config.toml
image_size = 24
horizontal_flip = true
translate = 0.06
targets = ["class", "order", "species"]
norm_position = "sandwich"
width = 256
positions = "rope"
pooling = "class_token"
steps = 14200
weight_decay = 0.0
Rows from block 4 of a small image classifier, named by matrix and row number. Rows with one number belong to one neuron. Each number is 128 + 24 x the weight over its row's rms, rounded and kept within 0 to 255. All counts start at 0.
After each neuron's rows are labels from the 100 images, of 14976, where the neuron reaches its highest value: "top examples" is what is common among them. Only what is clearly more common there than usual is listed. The data: photos of plants and fungi (iNaturalist).
# fc1: MLP up (model.blocks.4.mlp.fc1.weight, 1536x256), inputs 64-127
# fc2: MLP down (model.blocks.4.mlp.fc2.weight, 256x1536, transposed), outputs 64-127

fc1.481 [106  92 156 126 148 154 132 129 101 138 113  95 135 106 165 107 144  64 142 172 112 128 112 138 101 112 156 166 160 126 184 125 118 156 125 169 151 141 124 130 152 128 108 105 127 150 100 141 133 140 126 129 118 133 168 142 108 113 139 147  86 156 100 103]
fc2.481 [136 128 148 127 127 126 132 150 132 109 141  84 155 134 123 134 146 142 118 127 151 132 109 137 131 139 143 115 108 102 156 131 111 139  59 164 158 102  89 101 100 137 153 138 131 170  81 124  96 101  93 164 154 151  81 145 109 125 124 151 171 173 132 120]
top examples: class: Liliopsida; order Asparagales; family: Asparagaceae

fc1.704 [135 104 125  99 149  90 105 142 107 125 146 107 118 125  73 129 165 127 105 125 151 154 145 143 134 143 162 155 140  99 141 108 140 229 134 124 124  88 148 159  95 147 120 104 116 165 130 159 105 111 120 135 120 125 109  46 116 117 123 120 117 117 124 128]
fc2.704 [ 99  88 132 171 127 152  80 108 171 129 139 101 139 102 138 174 127 132 128 141  85  98 134 140 116 165  87 121 132 118 126 146 143 128 113 145  85 120 127 132 147 126 118 131 111 155 137 138 149  86 139 117 102 127 136 124 136 150  70 171  99 111 134 122]
top examples: order Asterales; family: Asteraceae

fc1.637 [ 98 170 107 117 143 109 150 119 129 123 137 151 117 124 115 123 117  94 170 147 120 119 140 156 149 164 154 141  87 130 161 138 109 120 104 134 144 108 157 108 117  98 165 172 142 128 119  91  99 141 114 153  99  95 123 139 124  92 141  91 148 170 137 158]
fc2.637 [106 126 165 118 128 102  99 108  79 121 163 134 146 179  98 130 133 106 131 110 131  95 102 110  82 150 117 129 161 124 140 110 110 141 114 171 137  96 123 168 114 107  94 114 117 118 142 135  97 106 136 114 148 145 129  92  80 134 145 137 103 141 139 114]
top examples: order Caryophyllales; family: Cactaceae

fc1.659 [125 145 118 162 119  90 165 183 128 113 130 131 138 103 128 122 146 134  99 144 113 126 142 170 143 151 125 138  95 114 150 137 135 136 172 133 149 118 131 115 103 113 161 193 179 121 138 120 154 129 166 119 105 104 112 125  90 111 114 182 109 138 168 117]
fc2.659 [131 118 104 115 112 150 129 130 132 149  95 119 118 109 155  82 112 122 122 155 150 155 145 140 139 128 129  90 105 144 165 152 154 127 141  81 144 100 108 152 125 140 134 135 138  82 144 113 117 144 132 161 122 119 112  94 121 120  85 160 114 134 142 120]
top examples: order Asterales; family: Asteraceae

fc1.468 [121 108 124 120 140 117 128 132  98 140  85 133 186  81  70 133 126  96 138 129 101 126 136 147 127 115 140 116  90 171 132 113 150 131 108 107 117 128 102 122 110 165  76 157 123 113 125  97 102 171 127 143 128 157 140 125 109 132 133 118 123 191 153 114]
fc2.468 [122 149 110 131 111 114 153  94 133 146 123 138 129 132  94 138 159  97 122 194 123 169  90 112  92  85 102 148 107 126 168 146 131  99 144 159 110 141  85 123 127 129 158 156 104 191  93  66 163 161 157 113 113 112 162 145 126  97 122 129 165 127  77 116]
top examples: order Caryophyllales; family: Cactaceae

fc1.441 [105 119 134  89 143  99 153 116 129 147 138  76 123 117 135 130 133  76 146 132 112 128  91 138 159 138 144 135 157 143 132  98 141 146 138 119 124 142  81  97 120 183  90 152  96 170 105  84 124 106 135 125 129 154 156 124 125 112  95 126 119 178 159 155]
fc2.441 [148 119 122 133 144 119 152 109 125 135 148 110 128 144 105 143 166  97 120 150 102 139 130 111 158 145  68 147 129 166 156  80 158 141 138 119  96 143  89 122 168 150 141 151 139 201 106 101 156 162 174 105 105  84 130 177 150  99 121 105 125 158  77 112]
top examples: order Asparagales; family: Asparagaceae; family: Cactaceae

fc1.518 [117 110 130  78 151  78 140 139 136  94 128  91 150 126 151 115 113 106 159 177 128 133 132 143 146 117  97 103 156 152 165 120 126 170 150  99 167 173 134  99 148 193 104 143 157 135 122 120 139 112 136 142 125 151 179 133 115 112 128 136 104 160 131 172]
fc2.518 [140 136 120 141 106  89 121 115 152 134 117 125 136 167  95 127 172 139  92 135 136  92 176 122 131 155 161 158  84 136 148 134 128 117 137 162  93 102 118  82 137 127 116 135  99 198 123 116  88 111 125 156  99 105 115 170 143 106 148 104 141 157 133 106]
top examples: class: Liliopsida; order Asparagales; family: Asparagaceae

fc1.86 [ 92 117 147  97 147 103 126 100 136 123 120  76 183  92 122 126 125  58 168 122 144 155  89 154 186 148 116 117 154 120 151  83 112 131 110 130  82 156 105 122 112 152 114 119 128 121 122 126 102 144 141 153 126 139 177 126 110 100  91 119 125 191 136 127]
fc2.86 [ 98 117 109 128 149 104 134 140 154 118 143 130 165 127 123 161 172  97 113 137 134 147 112 125 138 135  88 115 129  98 152 150 137 134 124 110 121 145 108 105 138 173 126 164 129 189  71  94 131 133 154  91  95 118 144 142 132  76 130 133 159 184  90 110]
top examples: order Asparagales; family: Asparagaceae; text has "yucca"

fc1.447 [130 104 117 108 144 103 135 124  91 137 102 122 125 126 153 118 133 143 120 136 142 123 152 130 137 160 175 158 134 121 173 146 115 121 124 130 139  95  91 126  85 131 149  97 148 159 144 111  35 142 136 157 114 123 143 115 127 123 148 157  75 190 159 128]
fc2.447 [119 143 118 108 107 130 155 114 101 104 119 130 138 162 159  83 138 115 118 169 156 105 120 120 102 133 120 130 103 139 164 137 155 136 169 180  79 100 124  74 151 139 136 144 141 173 126 110 155  81 154 130 103 106 116 144 146 116  80 124 128 156  89 124]
top examples: order Caryophyllales

fc1.362 [ 99 158 130 148 121 124 126  87 111 117 111 128 195 126 126 163 109 143 157 137  83  98 124 130 106 130 114 140 102 110 145 156 121 110 115 125 143 103 113 107 112 129 133 125 124 155 131 140 104 127 116 202 111  89 132 122 113 178 114  91 119 159 204 188]
fc2.362 [132 114 151 101 121 121 150 109  89 109 163 108 136 169 116 141 135 112 130 126 158 106 119 109 141  99 119  92 147 159 118 142 163 189 113 168 105 152 100 147 101 152  93 126 123 151  84 144 112  82 188 123 155 160 111 122 107 143 169 130 106 166 185 116]
top examples: order Caryophyllales