Rows from block 2, named by matrix and row number. Rows with one number belong to one neuron. Each number is 128 + 32 x the weight over the matrix's rms, rounded and kept within 0 to 255. All counts start at 0. Numbers have three digits each.
# fc1: MLP up (model.blocks.2.mlp.fc1.weight, 1536x256), inputs 0-63
# fc2: MLP down (model.blocks.2.mlp.fc2.weight, 256x1536, transposed), outputs 0-63
fc1.770:172161192128123082130185125132122110113130048162149098095166088140108184130159121138088098147131136070194163153136148146117161093153136115132142070166111117134130128116096121140156098167197086
fc2.770:119125112132131085155133107055149105142152137179156112177120126162040139140147151167136135197114151142120136179147141093165146088148103139123119078136127114117109117104163116086127081157120093
fc1.771:095173159143129104181135135159073175094117092116109081166113144153173124154142092163176135132084101110095178134115055129134107064097148092140165180140175108133126067118131144130107144115175172
fc2.771:123074139172129168156127095125099074097167138155122170080141094130110091109111103119126119104149098100134124185132122156160177146103088095103099138120105164103079144137114078116147167168175098
fc1.772:147073169189166166062144146152101108128117141156135161160143099089162187196165120126159140079164149105094135151108186120104110124137117160157105173137129127120156145169084128130125151133131165
fc2.772:152086179095154149048104130098086164147133153132120119148101190108117156131174099159103164082166176096121099143121161154170128125160120094176140115125169129111111100106101085127081157143104135
fc1.773:144115161108123135153165143109195107148141151076148152115093189181124094149108131197105127125093094147111087109063095128143124070090096188122150118151120161158134115121130148158140159086142145
fc2.773:172118108144132118155157144097127146164138113145149071166120129156153108091137129085193100178051147146095153168143134147143110137097107105107110131126124130111117158096101086088132143102143108
fc1.774:160122174137115147133139163149160078142111151174151162110106139158073077159148094159065127145151042173185088133078114177168107112162116161158075135125084152093124130104130082158120151129133160
fc2.774:183121136116107113125175061102144110189140116120153105103144165131107102138147130177164129151054116135154156118136067146134177131112170134160102117139138101148096163076108161106122072129126106
fc1.775:163131147025123162131132115140089082155119144148149108136081123089146160137141055139171104060064127054146144125128114105101131149166135103141167092121149087207159024136093163161182133092111084
fc2.775:095127134137128184092153165121085179128210115178087150132076117179116066135149084168140100086113089144177116107134151129087138148101060090160163125090162084116085159103172101149106090200118125
fc1.776:145112193150098115160170074143125186129149159106116149194104160188113074104094106110081134127120080191130106065126129113123142123147086149117146123174153130127140148138183078140148166086130097
fc2.776:133125145141135143072177146159080149131204117185127168172090126068139106129130157068109097126094105119078127137179141101125100151109132102138139100146130130170058106125082118132112088121163115
fc1.777:082169170114089140114147127148132169155116231115100147090068115145111132189192136140124101143102094104138174135120105121146077091144079100094099119124147098140143079100160139136107216074139140
fc2.777:153156110139139090087162131096138104100104136150156108087099096065144103199124150098142094086100101125075114070110142138095176184138132151151130149112173162163056101199136090075115131131068109
fc1.778:135137147105122072130130146108148137128101158102159184122141100071025166174109135123155103130138122102110143080135147188144093153174166120162130113120155158141134128070119097078131139134108077
fc2.778:160162109158164118124160143141072120107149136122160121079095111078166113161119162141121113062130104106110123082162155164105105198073075110164134151157156167111067140105136065083101135156126127
fc1.779:115082125137146145139140098105126120146094122186138148153144146120116114134128116139172111135141084135134142127110130135104131145185180147171139156100135113097184155086120089128112120183143136
fc2.779:164121138129116077123159134060095116143129103099165142088143135093133098108127139144124084128111079120122075101115175144089150178181147148153125135132130151121092116139145096150092136112133100
fc1.780:164146136191110133113150090104159079083125136165152089080150068102118174080125155143117044126174135071133130148128104174096170167216163152149107153117096175160139107090098115124159128137143112
fc2.780:088103096126114062141194149008099114136150161131139095063098107118122117132138117166159089145153161081107098143188158134091167145160144107110156170108113136145122113130147067124143080114164119
fc1.781:116103135147146185132165103104146127117140121136170139113108148196135105150118066159050034115111149155168099164128128122081109073089080164072123100083168125149117114162160110113122172131112169
fc2.781:155151120072182092136161170149111151127126094130142076127110160076115124155150145102130122111124152136116090165113154114074120196105187085116098158101134158101120195127139067141094180084191161
fc1.782:108135141151070080128084123054157189130080104110092099173135168147146110140120132102163155094149126124138115137139120097118135135133152138104171140085145134076174135223154121102159156118111061
fc2.782:184123131096138070088135196102130173144159134127148121090116099093139075201142147122137117105101199062099084198164113142165149061127099105114082157095155091112092122134097074123114095120117075
fc1.783:080111080108141108080116117139204140102096162135076137110129106150068168112175114146128164145114100139147155132090128152154107073103095132090130164124126155156168096153161119134128193105142118
fc2.783:130175090116080109111138110113166141091144159172184147062093129119123095191143133126169094125102121104092114115123129085084160142116120165122140111079146101171075095160115099067145129097110107
fc1.784:132175092151119145140136091152161133078151093120104108122121192160100075138147114206104125133127096180135123170100106105132149083077092101110161098057147142133125105151152124099101123123134177
fc2.784:166137112117145118078158174179116172139081110125122127088081122077115128123130108090123105083109101084170088109120130141108149195074127129130137158116141123184118117139171099100109135081173116
fc1.785:119121144120145112128143103116146139123121082117139115107133142139108117136132102114142121130120131105196160175180118107141092081111127130102094095086137173147119118128124135104156154130139135
fc2.785:152147122120125134089122121159102095127148120177143125146126098110129116126109163126179141123142130103113179146163137148117166148131129112072120148121167154147074156132143106087105100137134092
fc1.786:127125190201179161109122099107065103160150102138154105164107141162183069163138135137173106142132146098132155106157139170125107083103125159153112108069058166122183143101099076112162114135141100
fc2.786:107127157182152140067132171058221128072158108117066121178093141083197087162161208151199086177120161097059055169116070117083155000114123203047175159107140110127159141056120094137205179075120132
fc1.787:117102121133149091148137132055122091165155165095173114107104166148109129089111136102106140138127112151126127113121095129206112166118169125115096149165048167193118158123139082118163161050203158
fc2.787:138099102166145140118168189161078139206105119104089127145172171134166163102125169076108189109119145162107119146122171115185162154111115100122160096152127153100075186117090077085097107212198096
fc1.788:144135190170139143139174155130125124126135139118130127101187142118151097119175137103129123142128124130071145136145134150111103152158119172125104100151120141125113156121101108074167123135123140
fc2.788:132155175118157101067060105063148099099137108149153110139164145089141176130148133115152158160121191116138176146151113126139176101133098115120126129072159145115116107124077109111140140166158148
fc1.789:097137206169162083141096121138127185131094135128189119109131118085054159140166149147119130097103068094160161084152076157144163133111075070123115149111131125144148144112160122147154121119173134
fc2.789:106119121107150127120151123126064073130185132195151111085117096127101110104137113078105066094122156096125173151176127095104127123086159126151082120118126143176145156160119090110133175173183166
fc1.790:133149117104175085146073090121121181123137158108179121097067084144111118137145106099136099102155150039162109078127154197163073143074136124145136202158118143141120121030137048129166167152149088
fc2.790:185189067100112104103152128026140082122185125126163078071104148124157155132126086065099063087167161102162154108172101090092131166133221112174107132077117200165152169179147104086152134194168100
fc1.791:104124120110103127171187080156211146153100198131106174102088169107129160093169116172083120066169152183130143122076114107106123175086132127096113128162139096183156152137158161124161132090156176
fc2.791:110157091108104132155119163077116115106089117058097180087145161074182173158110223103147152123142116089086134146107129068081119147120132114092145086101147124149187141166118108076145100154196110