Weights of a small image classifier.
Data: trained on photos of plants and fungi (iNaturalist), 20.1 epochs.
Rows from block 5 of a small image classifier, named by matrix and row number. Rows with one number belong to one neuron. Each number is 128 + 32 x the weight over its row's rms, rounded and kept within 0 to 255. All counts start at 0. Numbers have three digits each.
After each neuron's rows are labels from the 100 images, of 14976, where the neuron reaches its highest value: "responds to" is what is common among them. Only what is clearly more common there than usual is listed. The data: photos of plants and fungi (iNaturalist).
# fc1: MLP up (model.blocks.5.mlp.fc1.weight, 1536x256), inputs 87-115
# fc2: MLP down (model.blocks.5.mlp.fc2.weight, 256x1536, transposed), outputs 87-115

fc1.518:207115184100076093161081089053151147138099123068115145137075099142095119190125109088125
fc2.518:119107100163123179070084093095123075076153091108116083144126136087122138105164085156155
responds to: order Asterales; family: Asteraceae

fc1.41:135073109083124133202130093100140111139177083119191099183147126177062135104134112125114
fc2.41:157160164164118116177116104089113173134166126119130117111154162107147126107143122120139
responds to: order Caryophyllales; family: Cactaceae

fc1.726:134156106124171187084152118113132055166139109074170047167141122099126140127134131126192
fc2.726:149147117140144082060093181049135161111151156145174127166056089132137184122099120127115
responds to: class: Liliopsida; order Asparagales; family: Asparagaceae

fc1.317:107193182140103194151160155089125072137104162144114127104120109119132099111147123124119
fc2.317:066139129122105170108151104130170125117111108104122111183070127142138121157124111125135
responds to: kingdom Fungi

fc1.489:137140167144051171100132103123209202121079146160153098134154147149141150114141018141131
fc2.489:085147079125153098157125128105087130138165104146093136103178088099122124123078123164140
responds to: kingdom Fungi

fc1.442:131133125111045142160113109159186163104112185104172172137137123183115185135146084136138
fc2.442:175112139132165143138145056154160060161132120137175149102129108132186098184143130144101
responds to: kingdom Fungi

fc1.488:163201142176188128133140108063120097146163119071089114143042207135076163129135154091091
fc2.488:114100087082052122108172080127151131118150139186158175115063079141126181136085106103089
responds to: class Liliopsida

fc1.51:135113130123138147104140127152191124092160142148177129182130151186097119110110099097164
fc2.51:172112129135194093161151091109058100099212181075173144118133067111066143130137141150100
responds to: order Caryophyllales; family: Cactaceae

fc1.9:167080155089154118141121115150117104130096108120159102149128155145091130131133133172156
fc2.9:118104157144152080095077156150098106135101170105072121121119147080165088112153178126123
responds to: class Liliopsida

fc1.62:144145183081109166150116133129148170145111172145142178159153123165117118122099102142091
fc2.62:146170203090157185163113090089138146119097190147146141108092077184157151120185113107123
responds to: class Liliopsida

fc1.451:186133125087107091106128142120202115116082062081142135081116124105151140174122153144195
fc2.451:102078097120089169094042089093127154177107117111159101149162136140150153116144121083111
responds to: text has "common"

fc1.364:135112144100089137139148124129114128125102130127132142139105177080092175092128127179172
fc2.364:112105169084125161134149116156127123137123145179135142089175135108170103135145121156141
responds to: class Liliopsida

fc1.678:160153186140126137148124058171160161143160091106136126080127128139121113144131144141147
fc2.678:118121113149189125147136155099102153170211150100117152097148097043198083102138162116112
responds to: class Liliopsida

fc1.764:117109134149135146087188079099155123179107149105132116178154132110153103165161130105103
fc2.764:117075115170179089085113144083099118110134088184145170132087137096132108087077072105176
responds to: class: Liliopsida; order Asparagales; family: Asparagaceae

fc1.413:157145163107141149101162171124118137116093098128102160126132128162100184132080128084136
fc2.413:103144150163102127131112069148131090079094135155116129157102115106165064115135096136096
responds to: class Liliopsida

fc1.644:126187144155141100129206126134142090149168109134139112207113139141115110113085142157131
fc2.644:088121166065160135181133156158062149181067109132074118146137176072179143076167108180128
responds to: order Caryophyllales; order Asparagales

fc1.585:182086101090109094173085142096178171192057120109166079157144138082131180130181134144103
fc2.585:154127110130154100094094138151120135126172117127114166099153085076141117085146095213157
responds to: order Asterales; family: Asteraceae

fc1.233:192130131123095137022144111138194126164073096132180093162137142143133141147114093117119
fc2.233:098161135096174164073130084122154127170092088176130170072138158090172127155161107180114
responds to: order Asterales; family: Asteraceae

fc1.507:124158124113124100133121112126130111125059152141170084092136162118093121132130125137181
fc2.507:103058140077063164088141179124142146101096096155138152151102133136142136115169089143092
responds to: order Caryophyllales; family: Cactaceae

fc1.35:153151173100113145177151102183107077153119146097116162133155190138146140106092132209140
fc2.35:124138086121136125129091107132068143087097159135137168138189115096189112126205192161083
responds to: class Liliopsida

fc1.359:201114121130062113124122111071206140169116072066122088168126082123193122151107083072182
fc2.359:106125112147149143100082151166107115101130129088138131146195148109126136101208155099161
responds to: order Asterales; family: Asteraceae

fc1.705:158165172092093145133152072126188096171147125128161168141131120127100162135127087106137
fc2.705:065145062116127142108111134173180136133135157165120126082147157123146100124150165171081
responds to: order Caryophyllales; family: Cactaceae

fc1.710:104121146108158126059120142160147072153159117133205053183170104111088152209130138107149
fc2.710:107147135085168115157145156104122180109153002138044078133121144117116181128110125154164
responds to: order Caryophyllales; family: Cactaceae

fc1.762:176093159061126221146171134091111127124122134138136157144135207147126139101104095178117
fc2.762:129129109182184097044100135120150148143112140133166127113128078077105065103151122091143
responds to: class Liliopsida

fc1.529:143115173087072202162158098113142106126101176107174157178164177155165121106124131131159
fc2.529:136104111135171131106134113205157104145099155122188063143158096108144091146146120161158
responds to: order Caryophyllales; family: Cactaceae

fc1.82:158101136093077130099165054129177079167103127129139126142168133124108150110142167115147
fc2.82:183083118159101104140165149152177146156138125103138082107121155118125093086178135130112
responds to: order Caryophyllales; family: Cactaceae; text has "cactus"

fc1.65:128137159183097122108182144124151092074114117124124133178123154183144142207133098169097
fc2.65:139141104115172145070178103106185126123152130142157126115110123116119091067184102105200
responds to: class Liliopsida

fc1.398:140085137090078166129091136149121144142110153107147156137129157202114143102124078190149
fc2.398:172114161215143096130217082111155112135202145094142173113104082127125098127139145159170
responds to: kingdom Fungi

fc1.698:161137167111054190116107123129170119097069219122136142158124151150202112087110021110158
fc2.698:154173137088152215108106089066139133121168089089167150104132111163123112177181094109118
responds to: order Caryophyllales; family: Cactaceae; text has "cactus"

fc1.556:140107143161115209145121059152165110126083148120097140229077186134122113141102131166090
fc2.556:099087085072101125105114109151152093090165115128121165179123181109178120081116132177060
responds to: order Asparagales; class Liliopsida

fc1.155:072164113151135135171150182064143157094116139186115173115107145136135140094102082157163
fc2.155:115142117157142117071168085171136102146124066101088101124113114062147054181082120136139
responds to: kingdom Fungi; class Agaricomycetes; phylum Basidiomycota

fc1.254:135136162086079150179153144132112147113092181112109120108103109149130141095101132188102
fc2.254:153137144213117120163153113188134116126165118128168147086108056116106101158120096117109
responds to: kingdom Fungi