A small image classifier, trained from scratch: arch vit, nadamw at rate 0.0014.
Rows from block 5 of a small image classifier, named by matrix and row number. Rows with one number belong to one neuron. Each number is 128 + 24 x the weight over its row's rms, rounded and kept within 0 to 255. All counts start at 0. After the name is the row's rms in percent of the matrix's.
After each neuron's rows are labels from the 100 images, of 14976, where the neuron reaches its highest value: "strongest on" is what is common among them. Only what is clearly more common there than usual is listed. The data: photos of plants and fungi (iNaturalist).
# fc1: MLP up (model.blocks.5.mlp.fc1.weight, 1536x256), inputs 0-28
# fc2: MLP down (model.blocks.5.mlp.fc2.weight, 256x1536, transposed), outputs 0-28

fc1.529 101 [151 149 170 148 128 144 116 136 137 111 164 126 139  98 150 117 130 122 117  95 111 170 109  94 151 185 112 162 117]
fc2.529 114 [130 164  56 162 173 121 121 109 129 142 143 116 132 144 159 157 132 132 104 134  86 102 107 138 172 125 162 128 146]
strongest on: order Caryophyllales; family: Cactaceae

fc1.710 091 [120 131 112 158  95 127 122 126 145 163 144 183 112 106 108 131 122 131 106 104 107 126 116 149 120 172  92 135 129]
fc2.710 093 [ 84  81  88 117 127 117 141 164 124 125 137  98 134 147  97 141 143 156 116 117 158 136 157 141 112  91 136 112 123]
strongest on: order Caryophyllales; family: Cactaceae

fc1.644 096 [107 107 136 192 145 163 128 139 118 114 126 131 120 109 113 127 135 123 121  95 172 144 165 104  99 197 114 122 146]
fc2.644 093 [148 151 143 140 104 138 160 127 103 111 138 115 153 154 123 170 115 110 117 145  89 103 120 122 111 139 117 144 158]
strongest on: order Caryophyllales; order Asparagales

fc1.41 103 [107 134  96 138 136  87 174 126 115 105 188 149 119 139 107 139 174 139 146  74 118 131 124 135 107 134 121 149 111]
fc2.41 101 [117 125 141  93  97 150 169 134 167 111  86 109 143 167 161 116 154  82 164 151  85 107 149 164 144 103 102 121 132]
strongest on: order Caryophyllales; family: Cactaceae

fc1.82 110 [170 178 152 137 101 122 147 140  91 121 149 121 115 121 100  96 153 107 139 103 115 178 127 108  44 180 145 152 118]
fc2.82 131 [125 137 101 148 136 113 142  92 135 154 138 119  97 115  92 139 116 107 120  90  67 103 177 135  87 132 140  92 118]
strongest on: order Caryophyllales; family: Cactaceae; text has "cactus"

fc1.51 102 [120 121  79 145  97 148 129 138 161 120 131 110 106 126  90 119 133 139 150 118  92 143 160 123 115 176 136 157 127]
fc2.51 110 [115 148 139 141  91 119 124 132 140 120 156 123 153 153 113 105 141 128 143 109 106 181 158 143 162 114  91 127 157]
strongest on: order Caryophyllales; family: Cactaceae

fc1.507 097 [142 106 143 124 140 119 148 134  76 137 160 125 136 115 118  99 135 123 104 132 132  99 102 130  92 149 145 140  82]
fc2.507 097 [131  98 122 155 130 121 112 119 150 131 132 105 109  70 130 121 109 157 138 155 148 140 156 131 118 119 108 126 111]
strongest on: order Caryophyllales; family: Cactaceae

fc1.488 104 [137  95 154 157 142 161 134 146 128 128 135 149 148 151 134 151 147  80 151 103 160 141 158 136  82 151 117  95 119]
fc2.488 100 [195 121 126 114 144 173  72 142 116 156 124  68 109 141  93 122 149 107 129 105 168 119 142  94 124 121 115 115 133]
strongest on: class Liliopsida