{
  "model": "image classifier",
  "color_jitter": 0.2,
  "targets": ["class", "order", "species"],
  "num_classes": [11, 54, 500],
  "hidden_act": "relu",
  "parallel_block": false,
  "patch_size": [2, 2],
  "loss": "cross_entropy",
  "beta2": 0.98,
  "eps": 1e-06,
  "warmup_steps": 710
}
Rows from block 4 of a small image classifier, named by matrix and row number. Rows with one number belong to one neuron. Each number is 500 + 40 x the weight over its row's rms, rounded and kept within 0 to 999. All counts start at 0. Numbers have three digits each.
After each neuron's rows are labels from the 100 images, of 14976, where the neuron reaches its highest value: "responds to" is what is common among them; "colour at peak" is the nearest of a few named colours to the mean colour under the peak. Only what is clearly more common there than usual is listed. The data: photos of plants and fungi (iNaturalist).
# fc1: MLP up (model.blocks.4.mlp.fc1.weight, 1536x256), inputs 128-191
# fc2: MLP down (model.blocks.4.mlp.fc2.weight, 256x1536, transposed), outputs 128-191

fc1.580:508500513490504529497495486457462469490501524518522487435537499517544520533594426473569518529474519521592483467568534498524482518509579509535440530474447488544532466504468493459448518462435476
fc2.580:505610546524498523509464484436522420506457476499372518448524530444515511545462493558477492507449532484518498558514494543553473496553494466530455457461567516530518534404462542503463563474469505
responds to: class Liliopsida
colour at peak: green

fc1.356:468542533504450461496521460622503411547521482558458485487485511479529523494516532478499505476542444397470507501495488535502457440582515495501531582529443518522484501563594533585559503449409532
fc2.356:425512510460538433482492576457517542472552451508467510492509484518510537579514506564513495560493520434533504572460459518450461469476443506520416546452467574564507516465498558464519546449441476
responds to: class: Liliopsida; order Asparagales; family: Asparagaceae
colour at peak: grey

fc1.69:466467475469455457468426518566484512532521497471451443467491470490569431510498520535487512502436490546442545507515452508478476530623545567516509461440455535557538517554538522531487496490447390
fc2.69:508574513524495562513516542499465512570471457518533557521452471497414498499438495492493450544458439517498475550507508482496478468447452570448522446487443516511491427556477553528552523491447504
responds to: kingdom Fungi; phylum Basidiomycota; class Agaricomycetes
colour at peak: pink

fc1.518:557562464581487494419488447530549509553449508485462505448529501529550545489542606512519439535521494464430502551505507513470467564583558508520439471596462525478530419497495509517466499453435473
fc2.518:536513465460493477514489558537473544517468453507506491524480447555507495524514473471490553481452446492515515483492505570451558490442513475522519494496480510510487532536497531530520417483549592
responds to: class: Liliopsida; order Asparagales; family: Asparagaceae
colour at peak: cyan

fc1.390:585510459503474478503502525497420537467466451612472454503527501425523469484563619506453512513511450490529500492487518545518497498522513547476524450572518564519550564501569458528503474557561466
fc2.390:502481559497410519511526495549517504516582482496444461475501523476520516520441542468451470477495518555459534462478537495479529407408505550513482546485489494471481527496507490511425447509596522
responds to: family: Asteraceae
colour at peak: grey

fc1.659:512475489434448464534530530479520440552469499500471453498497454518509477481505537496485424471493410457482530466484532534484455464507465433430459555490462544474553528542517569511490503550507470
fc2.659:492518462534505522482545589558536508520532537454436527478521547518495455517459484495423437553475478575412563485462595503460497533481483499460469520527443584543497503474523499506534503538488439
responds to: order Asterales; family: Asteraceae
colour at peak: orange

fc1.77:481462506527485501515478460544513514478463467489378549423417484470533523548482540546537514469478465443504574484545520483516504477480497549479446501608545512526504528483475590525502518525486452
fc2.77:544498542443551545454423504427474521440451474521449469524529566542514511442542510536484419476455486500560524523498491451505513495550491462454470504491644511465528629436456546503511541507511465
responds to: order Caryophyllales; family: Cactaceae; text has "cactus"
colour at peak: grey

fc1.468:551433505466526535476460523489484536544436465541454448508486518528507481550490492514528468529470517484492498536556490538545464534566487445487489558535467565469496518522543533483463511484499491
fc2.468:481523504537502564543516442518487549448484467503362493539502422500537514479552551514488459518533545499473519482520520501476410464449463454525483480533564493474498549528482569481496497503503490
responds to: order Caryophyllales; family: Cactaceae
colour at peak: pink

fc1.171:464465597518530464484526501515464481498564405525378502464483556549571532448539508527582500496510525489568506448527451467495540528498534531463470571546492501478421563488502504512454480525473515
fc2.171:508542562527448557431477517473505487496505477472496517436509495464497489462507467486509434542478507571456586498487448553520446448539510393519483421493545569475499574519468539484535551505471558
responds to: order Caryophyllales
colour at peak: brown

fc1.33:475520497518483506499413559472443514480488484470461460466468498494570483489461526441625500465449517527564502457500468530494509453466488505486480536502467491498527548500489468527492462588478465
fc2.33:471459475457514476430464531508522441432483468496508480496468533473456568509492539487516493425512549560457480519586496528468540491551546483543456563505514565512481542527484463533416480479427462
responds to: order Asterales; family: Asteraceae
colour at peak: brown

fc1.481:549494478518441531489465513542503446503455484499427457439545456444457475530433522521417480451411505517457535485492517483477503461443524433530513543534457556535486475543496599531545444501493443
fc2.481:540528499457594515544562579534451635549568448488439562465552421506572455478524431558504517509558501497490570460498522492491474466421498474487482452528450473490444511497459598447504542515492517
responds to: class: Liliopsida; order Asparagales; family: Asparagaceae
colour at peak: grey

fc1.79:512408562431507521482483465506431582458425468570443465501562528463492485509543533549422508542482535494449504533515494447484472490520553446443478510566527473541584542547444533477458548547515473
fc2.79:451457536489501435464538475450576455496436545513516520510461530514509474462448513542484411425476552473520488495479564508518530502500473429499473587517527492523499535509465541495508505482581507
responds to: class Polypodiopsida; text has "fern"
colour at peak: brown

fc1.701:488514519445506496562552435562520473534426459486457420492486477497520526526466452513527434514493455545389492519543453517480457493543510484501524519513508547497516495522485493501548557568518410
fc2.701:558491545475567531506456429496545497500446502463576530483508609404518521461531498539533531492508414525465483484476514466457472507497499505561499428489557483424509552506518521483506536534468525
responds to: family: Asteraceae
colour at peak: yellow